config.yaml
n_mels: 64
loss: "softmax"
encoder_kernel_size: 3
text_encoder_causal: true
Rows from block 7 of the audio encoder, named by matrix and row number. Each number is 200 + 40 x the weight over its row's rms, rounded and kept within 0 to 999. All counts start at 0. After the name is the row's rms in percent of the matrix's.
# conv: 3x3 conv (encoder.blocks.7.conv.weight, 240x240x3x3), inputs 27-35, a 3x3 kernel for each
conv.187,092,219,222,188,197,235,190,199,142,219,150,201,112,175,171,168,171,188,212,164,207,176,170,181,169,204,168,215,200,216,153,214,159,217,250,241,167,189,190,170,223,217,287,193,204,171,168,160,213,210,230,168,211,175,162,180,161,198,207,179,192,239,201,193,293,166,185,235,173,283,178,250,169,230,126,205,234,191,206,193,186,132
conv.188,106,175,186,135,218,224,208,205,195,250,211,261,181,181,160,190,250,181,200,237,176,143,203,155,210,170,276,183,274,236,221,253,219,144,244,169,166,180,240,132,181,190,202,198,250,189,222,251,247,254,206,194,202,184,201,153,150,181,207,204,225,227,202,214,204,180,200,182,203,260,227,208,191,203,184,262,203,191,181,213,199,152
conv.189,103,174,168,189,138,184,275,130,256,191,181,246,183,234,166,206,175,201,223,190,244,152,222,126,198,249,193,203,168,180,218,163,187,189,220,172,241,217,208,151,178,250,264,194,242,199,192,203,183,187,160,236,279,206,194,239,253,250,169,194,164,202,212,233,218,197,191,238,127,166,192,210,204,223,127,200,152,156,182,244,175,232
conv.190,118,245,240,211,219,250,193,178,189,197,246,187,126,212,198,194,162,166,222,198,230,215,204,213,219,164,175,251,224,285,189,183,262,201,186,63,201,194,161,283,207,211,226,190,217,186,238,184,219,239,152,178,234,179,217,229,166,225,133,190,176,244,234,208,196,224,160,196,235,202,217,235,211,250,214,207,135,179,186,211,180,168
conv.191,095,195,166,206,265,168,202,256,221,167,205,181,163,210,213,206,159,229,221,270,230,198,208,234,195,171,239,182,235,162,157,206,188,182,162,167,180,148,138,149,136,281,191,203,192,202,217,121,167,223,232,185,168,176,229,156,191,207,211,161,183,203,211,232,247,219,192,226,217,160,200,227,250,198,222,290,199,215,222,150,207,139
conv.192,092,282,210,179,197,202,225,77,173,219,237,201,224,229,261,223,142,144,199,188,166,208,191,201,193,236,259,248,203,174,177,152,222,229,197,238,194,140,129,149,168,208,209,220,219,195,169,161,316,202,189,207,161,182,196,246,217,171,182,228,219,202,189,180,246,228,223,201,141,184,170,225,195,232,177,287,218,219,180,210,172,239
conv.193,081,172,196,211,218,229,179,248,229,217,208,296,261,205,215,219,123,115,142,144,202,100,174,228,249,162,234,144,265,212,173,222,233,244,177,208,192,226,186,199,176,175,169,185,193,168,155,238,175,162,241,179,184,177,222,127,162,195,188,248,150,223,216,214,192,230,160,209,192,177,150,214,216,259,174,210,182,206,276,267,185,200
conv.194,088,172,183,195,217,174,220,172,206,199,183,234,195,206,222,195,206,201,122,218,245,166,329,250,287,198,214,207,160,200,158,144,185,193,225,243,174,194,144,219,202,184,207,154,190,162,148,176,215,232,196,232,188,210,208,217,236,197,175,177,186,206,217,173,212,222,197,305,248,216,229,184,205,205,203,216,188,173,152,264,190,181
conv.195,101,248,115,178,170,163,149,195,201,225,219,239,216,217,207,223,161,233,203,270,209,250,206,178,193,182,254,210,222,97,174,174,138,244,247,194,216,116,216,190,173,227,153,200,224,165,194,249,146,207,188,192,221,183,186,100,136,140,229,232,182,189,167,183,144,241,231,176,157,219,184,206,185,240,233,174,272,225,230,192,287,181
conv.196,085,143,150,186,238,256,298,279,226,192,241,226,247,233,235,190,210,240,217,143,221,182,219,207,212,234,195,177,217,225,202,216,193,219,219,228,179,262,239,215,188,185,142,195,193,240,284,160,155,189,263,206,226,192,201,256,226,329,160,162,134,168,218,221,201,216,233,155,168,192,182,227,225,255,225,198,295,225,228,185,171,185
conv.197,094,210,202,202,139,222,210,226,281,168,156,185,240,186,320,218,182,253,222,196,196,190,211,295,260,247,139,194,188,108,277,178,213,217,236,212,256,183,234,202,180,229,129,190,163,184,199,204,132,160,226,172,207,176,216,222,201,198,204,187,200,165,170,192,150,164,174,162,248,254,214,170,236,279,150,205,223,222,216,167,257,197
conv.198,090,199,125,281,261,209,185,321,167,153,253,177,135,176,240,173,242,145,192,154,199,174,247,199,194,177,189,245,246,163,204,215,188,198,208,146,201,186,200,255,171,194,209,156,230,166,241,261,103,189,182,202,228,176,146,182,213,185,222,151,206,168,187,210,253,210,201,174,208,141,146,225,167,238,162,232,239,180,158,120,220,240
conv.199,090,166,219,222,229,146,232,158,135,215,192,179,137,218,216,189,206,183,242,170,196,280,232,209,228,160,188,193,188,218,253,190,203,230,245,191,211,162,235,150,190,284,193,238,168,129,263,150,229,184,236,199,218,166,215,176,230,192,221,240,243,186,196,185,170,191,245,132,162,197,208,234,190,198,186,189,149,162,245,180,240,143
conv.200,096,206,165,158,176,215,150,148,186,152,213,210,200,227,190,287,209,211,238,243,176,200,212,178,204,199,238,224,180,204,161,212,181,171,171,200,192,168,197,186,275,164,200,186,223,224,238,191,170,197,131,141,170,213,197,208,136,180,207,213,174,182,190,168,120,147,225,255,204,228,209,152,192,164,195,304,128,224,194,229,210,191
conv.201,090,232,242,242,284,215,220,192,131,183,194,198,190,212,183,190,169,193,153,205,264,265,221,191,152,190,221,128,239,189,239,254,202,230,245,295,204,186,294,212,168,281,229,236,168,227,183,164,134,223,140,149,175,217,191,207,237,185,231,205,223,214,195,161,199,275,188,156,175,200,191,195,197,190,181,232,231,179,305,168,199,252
conv.202,091,184,199,186,204,140,183,173,232,187,180,201,213,131,167,194,125,219,121,191,254,241,121,151,133,205,124,159,232,225,247,162,183,195,172,146,209,211,213,216,195,240,221,184,165,202,200,144,232,151,151,180,163,181,234,151,163,138,187,173,226,228,211,226,97,144,120,291,258,305,262,197,201,185,199,163,207,194,191,250,168,220
conv.203,102,171,202,240,241,170,201,145,164,247,197,236,208,168,138,169,162,177,219,219,229,235,116,96,191,269,245,203,203,155,168,195,210,203,177,226,268,251,226,199,137,210,217,157,165,252,246,135,194,242,251,193,182,183,203,237,120,189,74,166,189,123,146,83,222,183,239,225,198,218,268,205,206,240,170,188,215,169,225,136,181,247
conv.204,099,193,249,260,151,227,212,180,179,194,158,174,196,180,227,258,170,208,203,271,276,255,185,149,248,159,183,221,244,218,180,187,145,192,195,175,139,189,178,256,201,228,192,249,221,213,196,78,246,161,217,199,210,239,194,77,116,201,210,254,244,202,201,206,249,174,214,183,227,196,183,180,223,268,168,144,220,130,183,207,190,223
conv.205,102,232,193,191,216,171,196,113,104,179,209,157,152,194,98,129,170,153,217,188,162,224,171,174,166,273,247,145,178,199,211,195,131,195,188,169,198,158,286,158,157,256,243,159,182,188,237,133,126,229,201,203,168,193,189,237,169,222,161,211,227,223,218,154,185,202,211,270,245,176,228,240,209,153,191,215,272,172,174,209,186,168
conv.206,101,190,181,236,241,209,210,164,209,172,157,194,216,279,238,195,185,197,214,207,188,217,117,200,195,252,197,219,189,159,207,201,213,202,207,126,243,194,207,188,163,261,177,205,169,230,123,271,166,209,232,262,251,169,158,176,150,176,160,230,226,204,234,216,219,267,178,165,199,226,189,216,174,228,207,240,230,147,169,159,229,159
conv.207,102,228,149,261,148,255,287,191,207,233,175,222,249,155,229,241,145,130,233,149,223,201,197,171,177,210,169,210,219,163,242,206,240,264,199,156,176,215,229,199,145,202,272,188,189,197,169,177,284,169,233,178,236,128,180,235,206,170,140,164,199,177,168,186,139,146,214,188,246,223,210,216,217,241,226,176,199,185,162,212,230,163
conv.208,093,164,181,184,82,120,212,177,183,179,222,208,152,199,218,202,166,179,187,235,222,204,136,146,218,132,180,218,151,191,225,175,229,243,176,180,202,164,209,263,185,220,200,200,170,191,208,222,178,271,194,166,202,192,198,223,247,238,199,180,143,213,151,238,185,272,281,252,190,221,171,175,201,152,147,208,230,157,292,163,226,303
conv.209,093,170,168,212,167,166,203,180,177,225,199,222,233,186,221,294,212,282,195,229,236,185,216,245,193,158,277,271,213,105,220,223,235,229,191,260,183,215,239,210,221,251,213,172,243,145,170,217,262,216,103,181,155,210,194,182,220,230,166,191,197,224,232,165,115,165,214,240,220,182,193,217,174,221,222,143,246,200,174,217,160,183
conv.210,093,169,254,221,262,246,182,251,183,214,212,237,166,132,253,252,175,214,271,184,221,248,204,170,222,200,135,239,218,288,271,207,244,236,232,228,334,199,215,190,217,148,300,200,245,184,206,165,220,198,195,156,205,197,187,170,228,197,206,158,150,204,206,172,168,150,135,272,128,167,179,208,215,238,197,190,197,221,165,246,132,175
conv.211,113,209,209,172,227,182,181,231,232,228,225,202,178,198,223,200,198,222,184,265,186,234,157,246,179,251,241,191,207,193,262,235,178,193,175,279,188,270,148,194,175,218,241,246,207,152,230,162,238,177,304,158,156,176,230,216,194,129,245,207,187,207,197,233,191,240,211,200,120,205,137,221,202,247,207,165,170,214,273,163,209,214
conv.212,106,187,249,144,183,122,178,157,188,245,181,237,226,288,171,181,177,254,213,181,173,182,220,221,217,232,216,169,179,229,196,190,182,222,197,293,229,105,228,239,257,280,172,253,227,207,196,191,180,241,116,248,222,131,206,238,190,221,206,187,201,179,184,193,198,174,211,268,185,205,219,201,195,161,149,218,277,219,248,241,222,242
conv.213,098,237,180,186,245,145,186,245,175,186,220,209,214,195,197,210,213,168,189,233,271,216,240,246,229,238,164,159,151,129,276,225,238,204,182,193,201,199,227,199,233,152,188,166,198,231,157,202,146,200,291,201,216,227,191,205,160,185,227,241,193,165,143,148,244,226,156,246,233,205,209,232,182,171,278,197,234,270,164,221,199,218
conv.214,118,216,186,140,203,208,157,145,161,252,186,202,233,171,199,230,132,270,190,152,165,263,162,186,213,127,252,202,209,165,227,182,130,180,247,164,148,191,250,128,180,217,195,180,204,195,171,251,170,193,228,220,218,169,187,201,183,243,226,179,216,252,235,185,165,215,285,250,245,256,187,203,152,179,196,204,156,240,128,149,209,254
conv.215,096,161,229,202,299,230,135,257,218,248,183,196,249,221,160,175,245,189,167,229,242,201,203,216,205,140,180,202,129,226,256,202,122,163,180,220,213,184,177,182,176,197,177,212,211,251,172,215,204,183,212,155,199,147,189,218,163,145,221,210,213,175,219,164,225,262,183,169,218,189,178,207,214,190,195,194,178,214,237,175,158,211
conv.216,100,209,195,208,132,174,238,197,158,197,180,178,194,199,210,162,210,212,125,190,193,240,173,216,213,135,166,186,216,177,177,227,228,230,184,171,222,197,212,208,181,233,244,225,166,196,198,222,176,195,288,210,174,165,194,218,277,188,293,152,197,176,211,179,186,190,209,309,287,164,231,217,194,249,252,255,219,137,142,223,151,233
conv.217,106,188,177,159,110,140,292,155,228,178,184,202,110,194,194,169,257,188,151,218,214,165,216,195,245,221,198,209,203,143,235,161,142,239,188,151,212,241,170,190,173,282,253,187,213,223,187,218,303,247,208,210,241,130,194,259,257,205,202,185,295,162,188,168,185,203,193,245,223,120,237,213,209,143,214,200,222,226,160,239,104,183
conv.218,096,143,184,149,223,221,198,231,184,220,226,244,233,137,193,137,198,205,150,230,215,190,191,211,210,162,193,179,185,253,249,187,179,152,186,155,185,150,185,215,203,230,231,227,169,185,211,208,180,209,206,196,228,189,210,215,212,197,176,121,179,206,193,217,187,232,193,246,239,154,184,240,201,180,186,186,156,169,236,184,180,128
conv.219,119,190,222,156,197,208,169,227,187,199,196,184,184,160,217,187,178,228,184,170,151,238,154,229,182,174,219,161,169,176,214,235,156,266,185,204,206,196,222,168,180,203,215,213,181,204,276,239,167,218,250,166,186,242,204,222,205,214,229,206,186,219,205,196,228,239,211,259,243,208,183,229,256,194,252,175,227,185,256,185,226,206
conv.220,093,219,138,119,164,277,250,229,228,183,173,163,149,192,171,174,166,173,240,196,192,163,244,319,181,176,258,151,178,168,239,174,234,239,195,206,192,172,210,292,262,193,188,184,179,190,165,203,187,225,202,157,210,206,176,176,229,250,252,232,204,164,153,175,188,141,206,142,132,290,189,154,213,204,134,200,233,222,184,197,266,138
conv.221,088,119,138,183,164,198,177,206,164,187,250,211,192,163,212,165,242,203,214,222,164,197,212,224,184,197,160,186,246,247,239,271,124,134,136,229,207,243,170,175,122,222,232,194,204,180,298,290,311,165,261,188,203,177,161,143,198,224,180,187,123,225,216,239,191,174,195,207,239,200,205,175,207,80,197,124,184,262,204,197,145,155
conv.222,092,274,232,188,204,203,190,199,146,164,179,160,167,202,185,171,154,181,199,227,296,200,167,187,183,242,275,175,272,212,266,236,172,109,137,150,203,206,172,160,144,193,192,140,195,191,173,230,242,206,194,208,221,201,175,270,307,304,215,201,171,192,178,197,175,212,181,249,212,155,179,193,234,163,154,177,130,154,173,202,183,170
conv.223,100,218,231,261,195,214,243,60,206,187,235,204,211,230,207,203,240,206,191,199,207,200,196,150,170,123,175,177,279,187,190,190,153,186,168,222,163,196,264,162,198,198,211,187,203,145,171,194,155,243,237,242,227,164,155,160,231,181,178,280,219,213,193,196,239,218,224,223,217,203,158,172,199,219,206,152,220,213,214,213,193,200
conv.224,100,248,207,202,120,134,216,101,187,266,198,206,171,214,293,182,218,241,191,181,195,139,178,178,196,211,212,249,190,247,159,179,178,187,261,199,243,164,157,279,194,224,172,210,207,220,220,176,226,194,185,128,221,227,205,214,150,184,205,222,236,213,226,224,282,159,223,155,223,136,191,229,209,273,139,140,189,257,167,164,349,238
conv.225,105,192,197,186,262,217,231,149,171,204,186,182,142,224,200,176,179,213,243,166,203,223,182,195,212,190,170,230,201,276,245,237,135,214,180,188,207,143,208,311,198,229,218,228,256,194,190,290,181,193,250,223,224,127,304,215,184,108,183,260,138,232,205,214,260,241,191,286,150,184,210,180,185,256,160,196,155,144,161,120,229,166
conv.226,100,207,176,149,191,181,254,194,138,138,125,173,238,191,216,156,211,232,188,190,139,221,187,188,211,198,226,216,268,201,190,160,165,243,246,222,163,176,308,174,219,251,165,223,108,186,281,231,193,257,172,156,180,159,182,233,231,250,149,205,184,215,149,149,187,102,221,180,126,201,179,233,211,114,133,201,158,125,208,226,269,201