{
  "lr": 0.0014,
  "shampoo_beta": 0.99,
  "batch_size": 512,
  "epochs": 149.4
}
Rows from block 4 of the audio encoder of a small contrastive audio-text model, named by matrix and row number. Each number is 500 + 40 x the weight over its row's rms, rounded and kept within 0 to 999. All counts start at 0. Numbers have three digits each.
After each channel's rows are labels from the 100 clips, of 14848, where the channel reaches its highest value: "band" is the frequency band that holds the peak; "responds to" is what is common among them. Only what is clearly more common there than usual is listed. The data: synthesized solo parts of chorales (CocoChorales).
# conv: 3x3 conv (encoder.blocks.4.conv.weight, 128x128x3x3, each kernel summed), inputs 0-63

conv.124:440455464539522476487529529485500495451489520511424514584526494439456574494463454461498482546509554533508460524571482532515424544453503515524580479471465491452419600513469568491495471509457527
band: 1000 to 2000 Hz; 500 to 1000 Hz
responds to: note C#5; note G#4; note B4

conv.95:498458507472522448536480495506508448443491398447457486511448461515487490527490551482533493457477501443432510457500439494532418452429540537488461400499439442555519466515478511472495567522509531
band: 250 to 500 Hz
responds to: note B4; note C#5; oboe

conv.96:518462526483517458481524507533422430608428425482484476453469401482528533496438523482522473514513521483478504446493426577500466506599566511471510454526509451511513502469433511555466496509502513
band: 250 to 500 Hz
responds to: note A3; note G3; bassoon

conv.122:507443544486480462453499461433529505507452505586496486490512441467483462537524489469508532509436477507493474507581481488444403590514514507525530559486468444623561515483478514500503448449552492
band: 500 to 1000 Hz
responds to: note D#5; note C#5; note F5; trumpet

conv.64:481509521465476490473522518530521468515476488473476533463444473499542463483511461512486495479537575335548480517486521499463541422483474449501429541484502503499517538499554458491465505500414540
band: 500 to 1000 Hz
responds to: note D4; note E4; note C4; note F4

conv.48:538406426493515515492491456523496497510403516443453510442551406501488462509542572481454547504476538489484473430514519458530457513538558503449435505516539449520503506492492449543517509519466542
band: 500 to 1000 Hz
responds to: note A3; note D#5

conv.51:517545508474538507519480529561547522506477566494469496480533515519506515514458500551529496471537443372538524471532525504545493490488455513537521540503501529521472456562527418576530457503389523
band: 1000 to 2000 Hz
responds to: note A#4; note A4

conv.91:560521499491533467491496460552493521495474429508433501471468454471485426506459480490492407521505465535492488478509468502521507455501471430471430450553451444458447491504529531436502549509547561
band: 1000 to 2000 Hz
responds to: note F#5; note E5; note F#3

conv.10:538419499467467463420527510456502482463435525464453576447546467506511480529504485425413458481440504460468470524540509510421501493502510427469464512498576465488465447490478505423476468556586502
band: 500 to 1000 Hz
responds to: note C#4; cello; note D4; note B3

conv.12:522441513548459441444511473540505426458503452479474531487572481525505437505507454486402424553554505530459505474509438523459516556498531439456462490566519473521560430459526397448501512462535443
band: 1000 to 2000 Hz; 250 to 500 Hz
responds to: note D#5; note C#5; cello

conv.119:489508491520492542439491455521488493460546456449425509513559484471475514485491520433531509494507514392488491516523497488486497533555537507451483475517471506525505515529469462451498516536503514
band: 2000 to 4000 Hz; 1000 to 2000 Hz
responds to: note D#5; note F5; note F#5

conv.28:519499515430414469464506519526415510532507422538457517480449446501491494450479467462535473470483558480505425446537509475530512527464522414423524437501461412572495502508417488507491507485489507
band: 1000 to 2000 Hz
responds to: note D5; note E5; flute; note C5

conv.45:505505480549504460524518483410440503457492515502437572491520532489537607503517441492404483529525519507466496512565490455517433523455532506503522519479496464486454544473491458488481479546433495
band: 1000 to 2000 Hz
responds to: note E5; note F#5; note D5; trumpet

conv.40:455403496527464415450447496501487549447475492483487512446494434500577425529461501450513519492423521503478501493517492504490483481393528490401470550424465478436493514456545487537509508477493470
band: 0 to 250 Hz; 1000 to 2000 Hz
responds to: note D#3; note A#3; instrument: tuba; note G#3

conv.11:511555444510446559539407540497428499498499435463505524518491488509492489500481558505522480491521546480385581473511458518493492511487533449433540447494456496524454476532442490464566572525458520
band: 1000 to 2000 Hz
responds to: flute; note C4; note E5

conv.7:422473486482468429471471482509473491522463454471459516509473489489528432405451521412439439518485523470468569448522493483494461420544575425549481464522526477472468456483501462532481540518488498
band: 2000 to 4000 Hz
responds to: saxophone; note G#4

conv.19:505442507488428472493433435505437499410489489518502534592508485595510424528420468440492477551521551561472457460418538502450475433538549490476538469474483415509480474565543499469538489467541552
band: 500 to 1000 Hz
responds to: note G#5; flute; note F5; note F#5

conv.38:527407532482592541506520460508406453470472379401464509445463543570493506519448510495541453585474436506538526515484436464496494526502525461525512358461527540521519495499470485437505485504550498
band: 1000 to 2000 Hz; 250 to 500 Hz
responds to: note G5; note C5; trumpet; note F5

conv.16:471440480540446425435551431414599492432491473547583543444456494463527399453499566469546442521511473472508559537451482483442460537521470476465497511530483466525574508482495468505474539512493543
band: 0 to 250 Hz
responds to: horn; note A#4; note C5; note D5

conv.110:470413518514499511514442497503483531473473489478489445533508412466459448520510497502450478484539410525477498553537469509395501536441470507520533484528524526518556520485472482517491462504589513
band: 250 to 500 Hz; 1000 to 2000 Hz
responds to: note G5; note E5; clarinet

conv.80:553498504419458490465486504454463455511421476507533513464565416435497553521505508421517495542522546492475498400536448545465423498542569563526537499509469421535503489531440509528433471534496453
band: 500 to 1000 Hz
responds to: note F5; note D#5; note G#5; note F#5

conv.107:484463512478448451506462472475425479436458490490461503529452437484596481479463456490513500521489574455498514485508502467449442521493528471479459486546465372498485481517478527510520512481560506
band: 250 to 500 Hz; 1000 to 2000 Hz
responds to: note C#4; note G#3; note F#3

conv.83:494519405433460511486523476542584431496557525490584525448489488546528436497416503458521458525510499518490460528498479480452485466451493460472543579521503507441499452532451508598468484509522510
band: 0 to 250 Hz
responds to: note D4; tuba; note C#4; note A3

conv.34:390489467522510730452469541489510567509503486540468511509468473462499453469484531486543476490462521512462524459521485526530527494502532494498411468464532499487470525448496533484491428490451485
band: 2000 to 4000 Hz
responds to: horn; note C5; note A#4; note C#5

conv.66:507450487471443458566511479457540481505471486477481497436488441465528647474516515505512523472467487550511539493459480459559444461513513449539488536462457484510456640535514438480533428539507509
band: 250 to 500 Hz
responds to: viola; note C#5

conv.103:512421523507488427487500505476490536503533478422509565451498527491537544525559488503523511431459486530478477472563516486469441473542507494542542408497464482553530493476468469563535479462461511
band: 1000 to 2000 Hz
responds to: note G5; note G#4; note F5; saxophone

conv.90:531467460529485452466508523471480477461494500472496470450475493444593507502497558450517526492431569453472414483513460501502506474506561497443456510503490482477513582421587511468587453508424427
band: 1000 to 2000 Hz
responds to: note G4; note F4; note F#3; note F5

conv.9:494489524478473495516468487514534465444471538474436513489431518458538490549538480512484474450494472471506405472505460438458466480450497440414489478472532381548431479530458551513441556559530563
band: 250 to 500 Hz
responds to: note A#3; note C4; cello; note G#3

conv.1:409452477474539394534633445456488470475460478473515540503450573516539454489505475455471511523466495475436479502523514483432532453380495537567501502495540460483438540534493513500466474475502457
band: 2000 to 4000 Hz
responds to: clarinet; note D4

conv.68:540513437464450512534551505491503445484507445442496465498558477479501472557541442449454458497461534502507515435531445569565519494465567410525491467476520486490521508539564510486522477541562466
band: 1000 to 2000 Hz
responds to: note D#5; note C#5; note B4; note F5

conv.33:424484457531428408526448438463468497496536473443507526483552485464457504449450518481553453495473543506482567503495531493541452422490517477498495506456475509453483497536415491525515499503549499
band: 4000 to 8000 Hz
responds to: flute; note D5; note E5; note D#5

conv.15:499491489501524472502437511459437514425520540511582560507479422525567547417502504432584519588531485396414430494494494499549455451507459517483458467505477436435473543532552581470548449478476508
band: 250 to 500 Hz
responds to: note A3; tuba; note G3; note B3

conv.69:452463466486472505571430454564436557464415526442559479443469452516523521476489542449518498537490482462474422470512499476438513468493431444448441467507492528445460485508517481555497501528446549
band: 500 to 1000 Hz
responds to: note C4; note C#4; cello; note A#3

conv.31:549477473486442497533463486518437496505442512511492528576574406461527535446487498417486484529513545456487437414542489516495501480548583525455519474523527523579506530521497460505499511517465519
band: 1000 to 2000 Hz
responds to: note G#5; trumpet; note F5; note F#5

conv.116:499480487474490711486426443519525547501483458537461518482473438458476521503470473483614518513435545534494433460494527532508487535514493490464491447493573434492507477459492507461489500490498466
band: 4000 to 8000 Hz
responds to: horn; note A4

conv.102:525460521416477529507457471476475461499413521516431488472458461491538536504538514432447488461451521525477445438508471519517519443502595497489480548487475516629496536471471494513508473483510470
band: 0 to 250 Hz; 1000 to 2000 Hz
responds to: note D4; note A5; note G5; trumpet

conv.82:547492484473571507532472477529433516479457481460527497441503447502533486520492516539496626529513558459498509491490509468500493495488455451516441430484478358539459538482409443495503448554436497
band: 250 to 500 Hz
responds to: note G4; note A4; note F4

conv.105:531489450488453411509557422501464440470485550552540500586497447468499441423464522509519443526461470489519458475443410440509437547487484482457508515458452493498522462540508494521549582570504585
band: 4000 to 8000 Hz
responds to: flute

conv.125:507539510487519500501531494472465495526337457472555497514471461441508467469520589488526465534529540497507423477503493481434520482473546520544428471517463463547486500541458493548535549538511504
band: 1000 to 2000 Hz; 250 to 500 Hz
responds to: note F#3; note E5; note G5; note G#3

conv.62:493586466524453504466455482527445505425510551492490558489535569466510492517568512499485575464518607497470493461550606493504468450496453469475483511545489446550507517493548546494512531448410491
band: 250 to 500 Hz
responds to: note D3; cello; note A3; tuba

conv.26:503471566508506427539466496484499476448518458520433488454464465519573509526463477464505427479500521491475479480556456411430444505504498526429535497438481440508520558462439446520470539465499484
band: 0 to 250 Hz
responds to: note C5; violin; note A#4; note E4

conv.56:503445472490497487538435556515455424484452476495487478474528450494522434535499479513436539453520485566463494448551487505453456561521583561468575457490491477578533455474461489469459524445471519
band: 250 to 500 Hz
responds to: note C5; note F3; note A#4

conv.41:515454503503441505513522494492451530496524491465500522488565520502484537553542523527416506519563467504447545529544546475493447468432502422481513428475446566383504522469412467496520460542517461
band: 250 to 500 Hz
responds to: trombone; note D#4; note F4

conv.78:487519508445475496475475499503464468488470524504507446474509421497540497455489484420516492493477472471431467571511483511447465470554491539513482557518421467481533489529505539490496513492461528
band: 250 to 500 Hz
responds to: note D#5; note F5; note C5; note C#5

conv.2:514472507453504502458469548462412494427468459493428522495510432468531540481442542449511473512503521483538476471505547422528470473467577485374540486508477532500440511487531442454481462508554484
band: 500 to 1000 Hz
responds to: note G#4; note F#4; trombone

conv.106:538498537510509494504536407551446483500537528418380430509485440486444488566475497459487472551547532485496527444479487486599498460442512442455534448539541495463487442408471475478492506538589492
band: 250 to 500 Hz; 500 to 1000 Hz
responds to: trombone; note E4; note A#4; note F#4

conv.43:490454491469487574494516497513445486470404428479476446583473420532552531527518525513515463527489539496376498460490493558493535519433526446472499541446474547513468506510518559483519562516531547
band: 500 to 1000 Hz
responds to: note G4; note A4

conv.111:465446522463503445475501452489431438467442542449463530508464497517523423479496514478510500434424490474454516477540477488503506444425503540385498462497484437498433589464431534512487535547557571
band: 1000 to 2000 Hz
responds to: clarinet

conv.65:628460458468528576505581499473539507482436434488503474531422437475541560494513515494499411492451523466597487553480512485524521531487543544533433526594531482527495490479578494534457462506509470
band: 2000 to 4000 Hz; 250 to 500 Hz
responds to: note A5; note A4; note G5

conv.98:541476502483548470442512498494482540497501539452496473443479533537524485488502437514506470526516521294510535500514527552501559498528485470507468530454499516500417513508535479438447505531441478
band: 1000 to 2000 Hz
responds to: note C#5

conv.50:507449496488476492544479509439527494436467434520500497463462392479495524485480513518478480577474502510453520517577459466522497435466518409547516396480450463515497537516487485470543549573563560
band: 500 to 1000 Hz
responds to: note G5; note F5; trumpet; instrument: flute

conv.72:471545536472471493495536561513549488505506533493498483524486546486528492511519429549513530469488524284535481463448514530535515446489498483520498515487488531517511513490541489478503495509384436
band: 1000 to 2000 Hz
responds to: note D#5; note F5

conv.84:501517428470579420479544423467490522438455511507533482484465522486497459464496567452448481480499559481470512605458481515496454480501480472498512473547482503399485517454493575505469526517576454
band: 0 to 250 Hz; 250 to 500 Hz
responds to: note G3; note C#4; bassoon; note C4

conv.85:444465465537506452435477452495508445432492492485472540512454466512457489421510503495532465473489525494485506520574513465553431524412476486473490581533531386476451466555532545521504594562600493
band: 1000 to 2000 Hz
responds to: note D#5; note F5; note C#5; violin

conv.101:509418474498415429543541473499464422483472476528424436456484500563530525426454479435489502482478557441479472510488480466471478484455459451475463489491396438529472492504511577506511504513487541
band: 250 to 500 Hz
responds to: bassoon; note D#3

conv.93:521478507515519502478495503500394468506560574556441493530482474504454497489437524541477445522513470512476481421505516557427473543483614464470557470499498467492488493481435491513512529522508522
band: 250 to 500 Hz
responds to: note A#4; note C5; note F4

conv.0:420477505536483405520478467445498523471509492497506591408489464456495500467524526479493457464394554578528468517543522456518490459522483511497545559520480504497460497440560424517526454434501434
band: 250 to 500 Hz; 500 to 1000 Hz
responds to: note D3; tuba; note B4

conv.71:458516507511462508539424473536518454499469447516563539430524555509520571467608539494487520533572532510527466486477517509457501470529540522508490570468490456514552537524475479478555513485499491
band: 250 to 500 Hz
responds to: note D3; tuba; note A3; note D4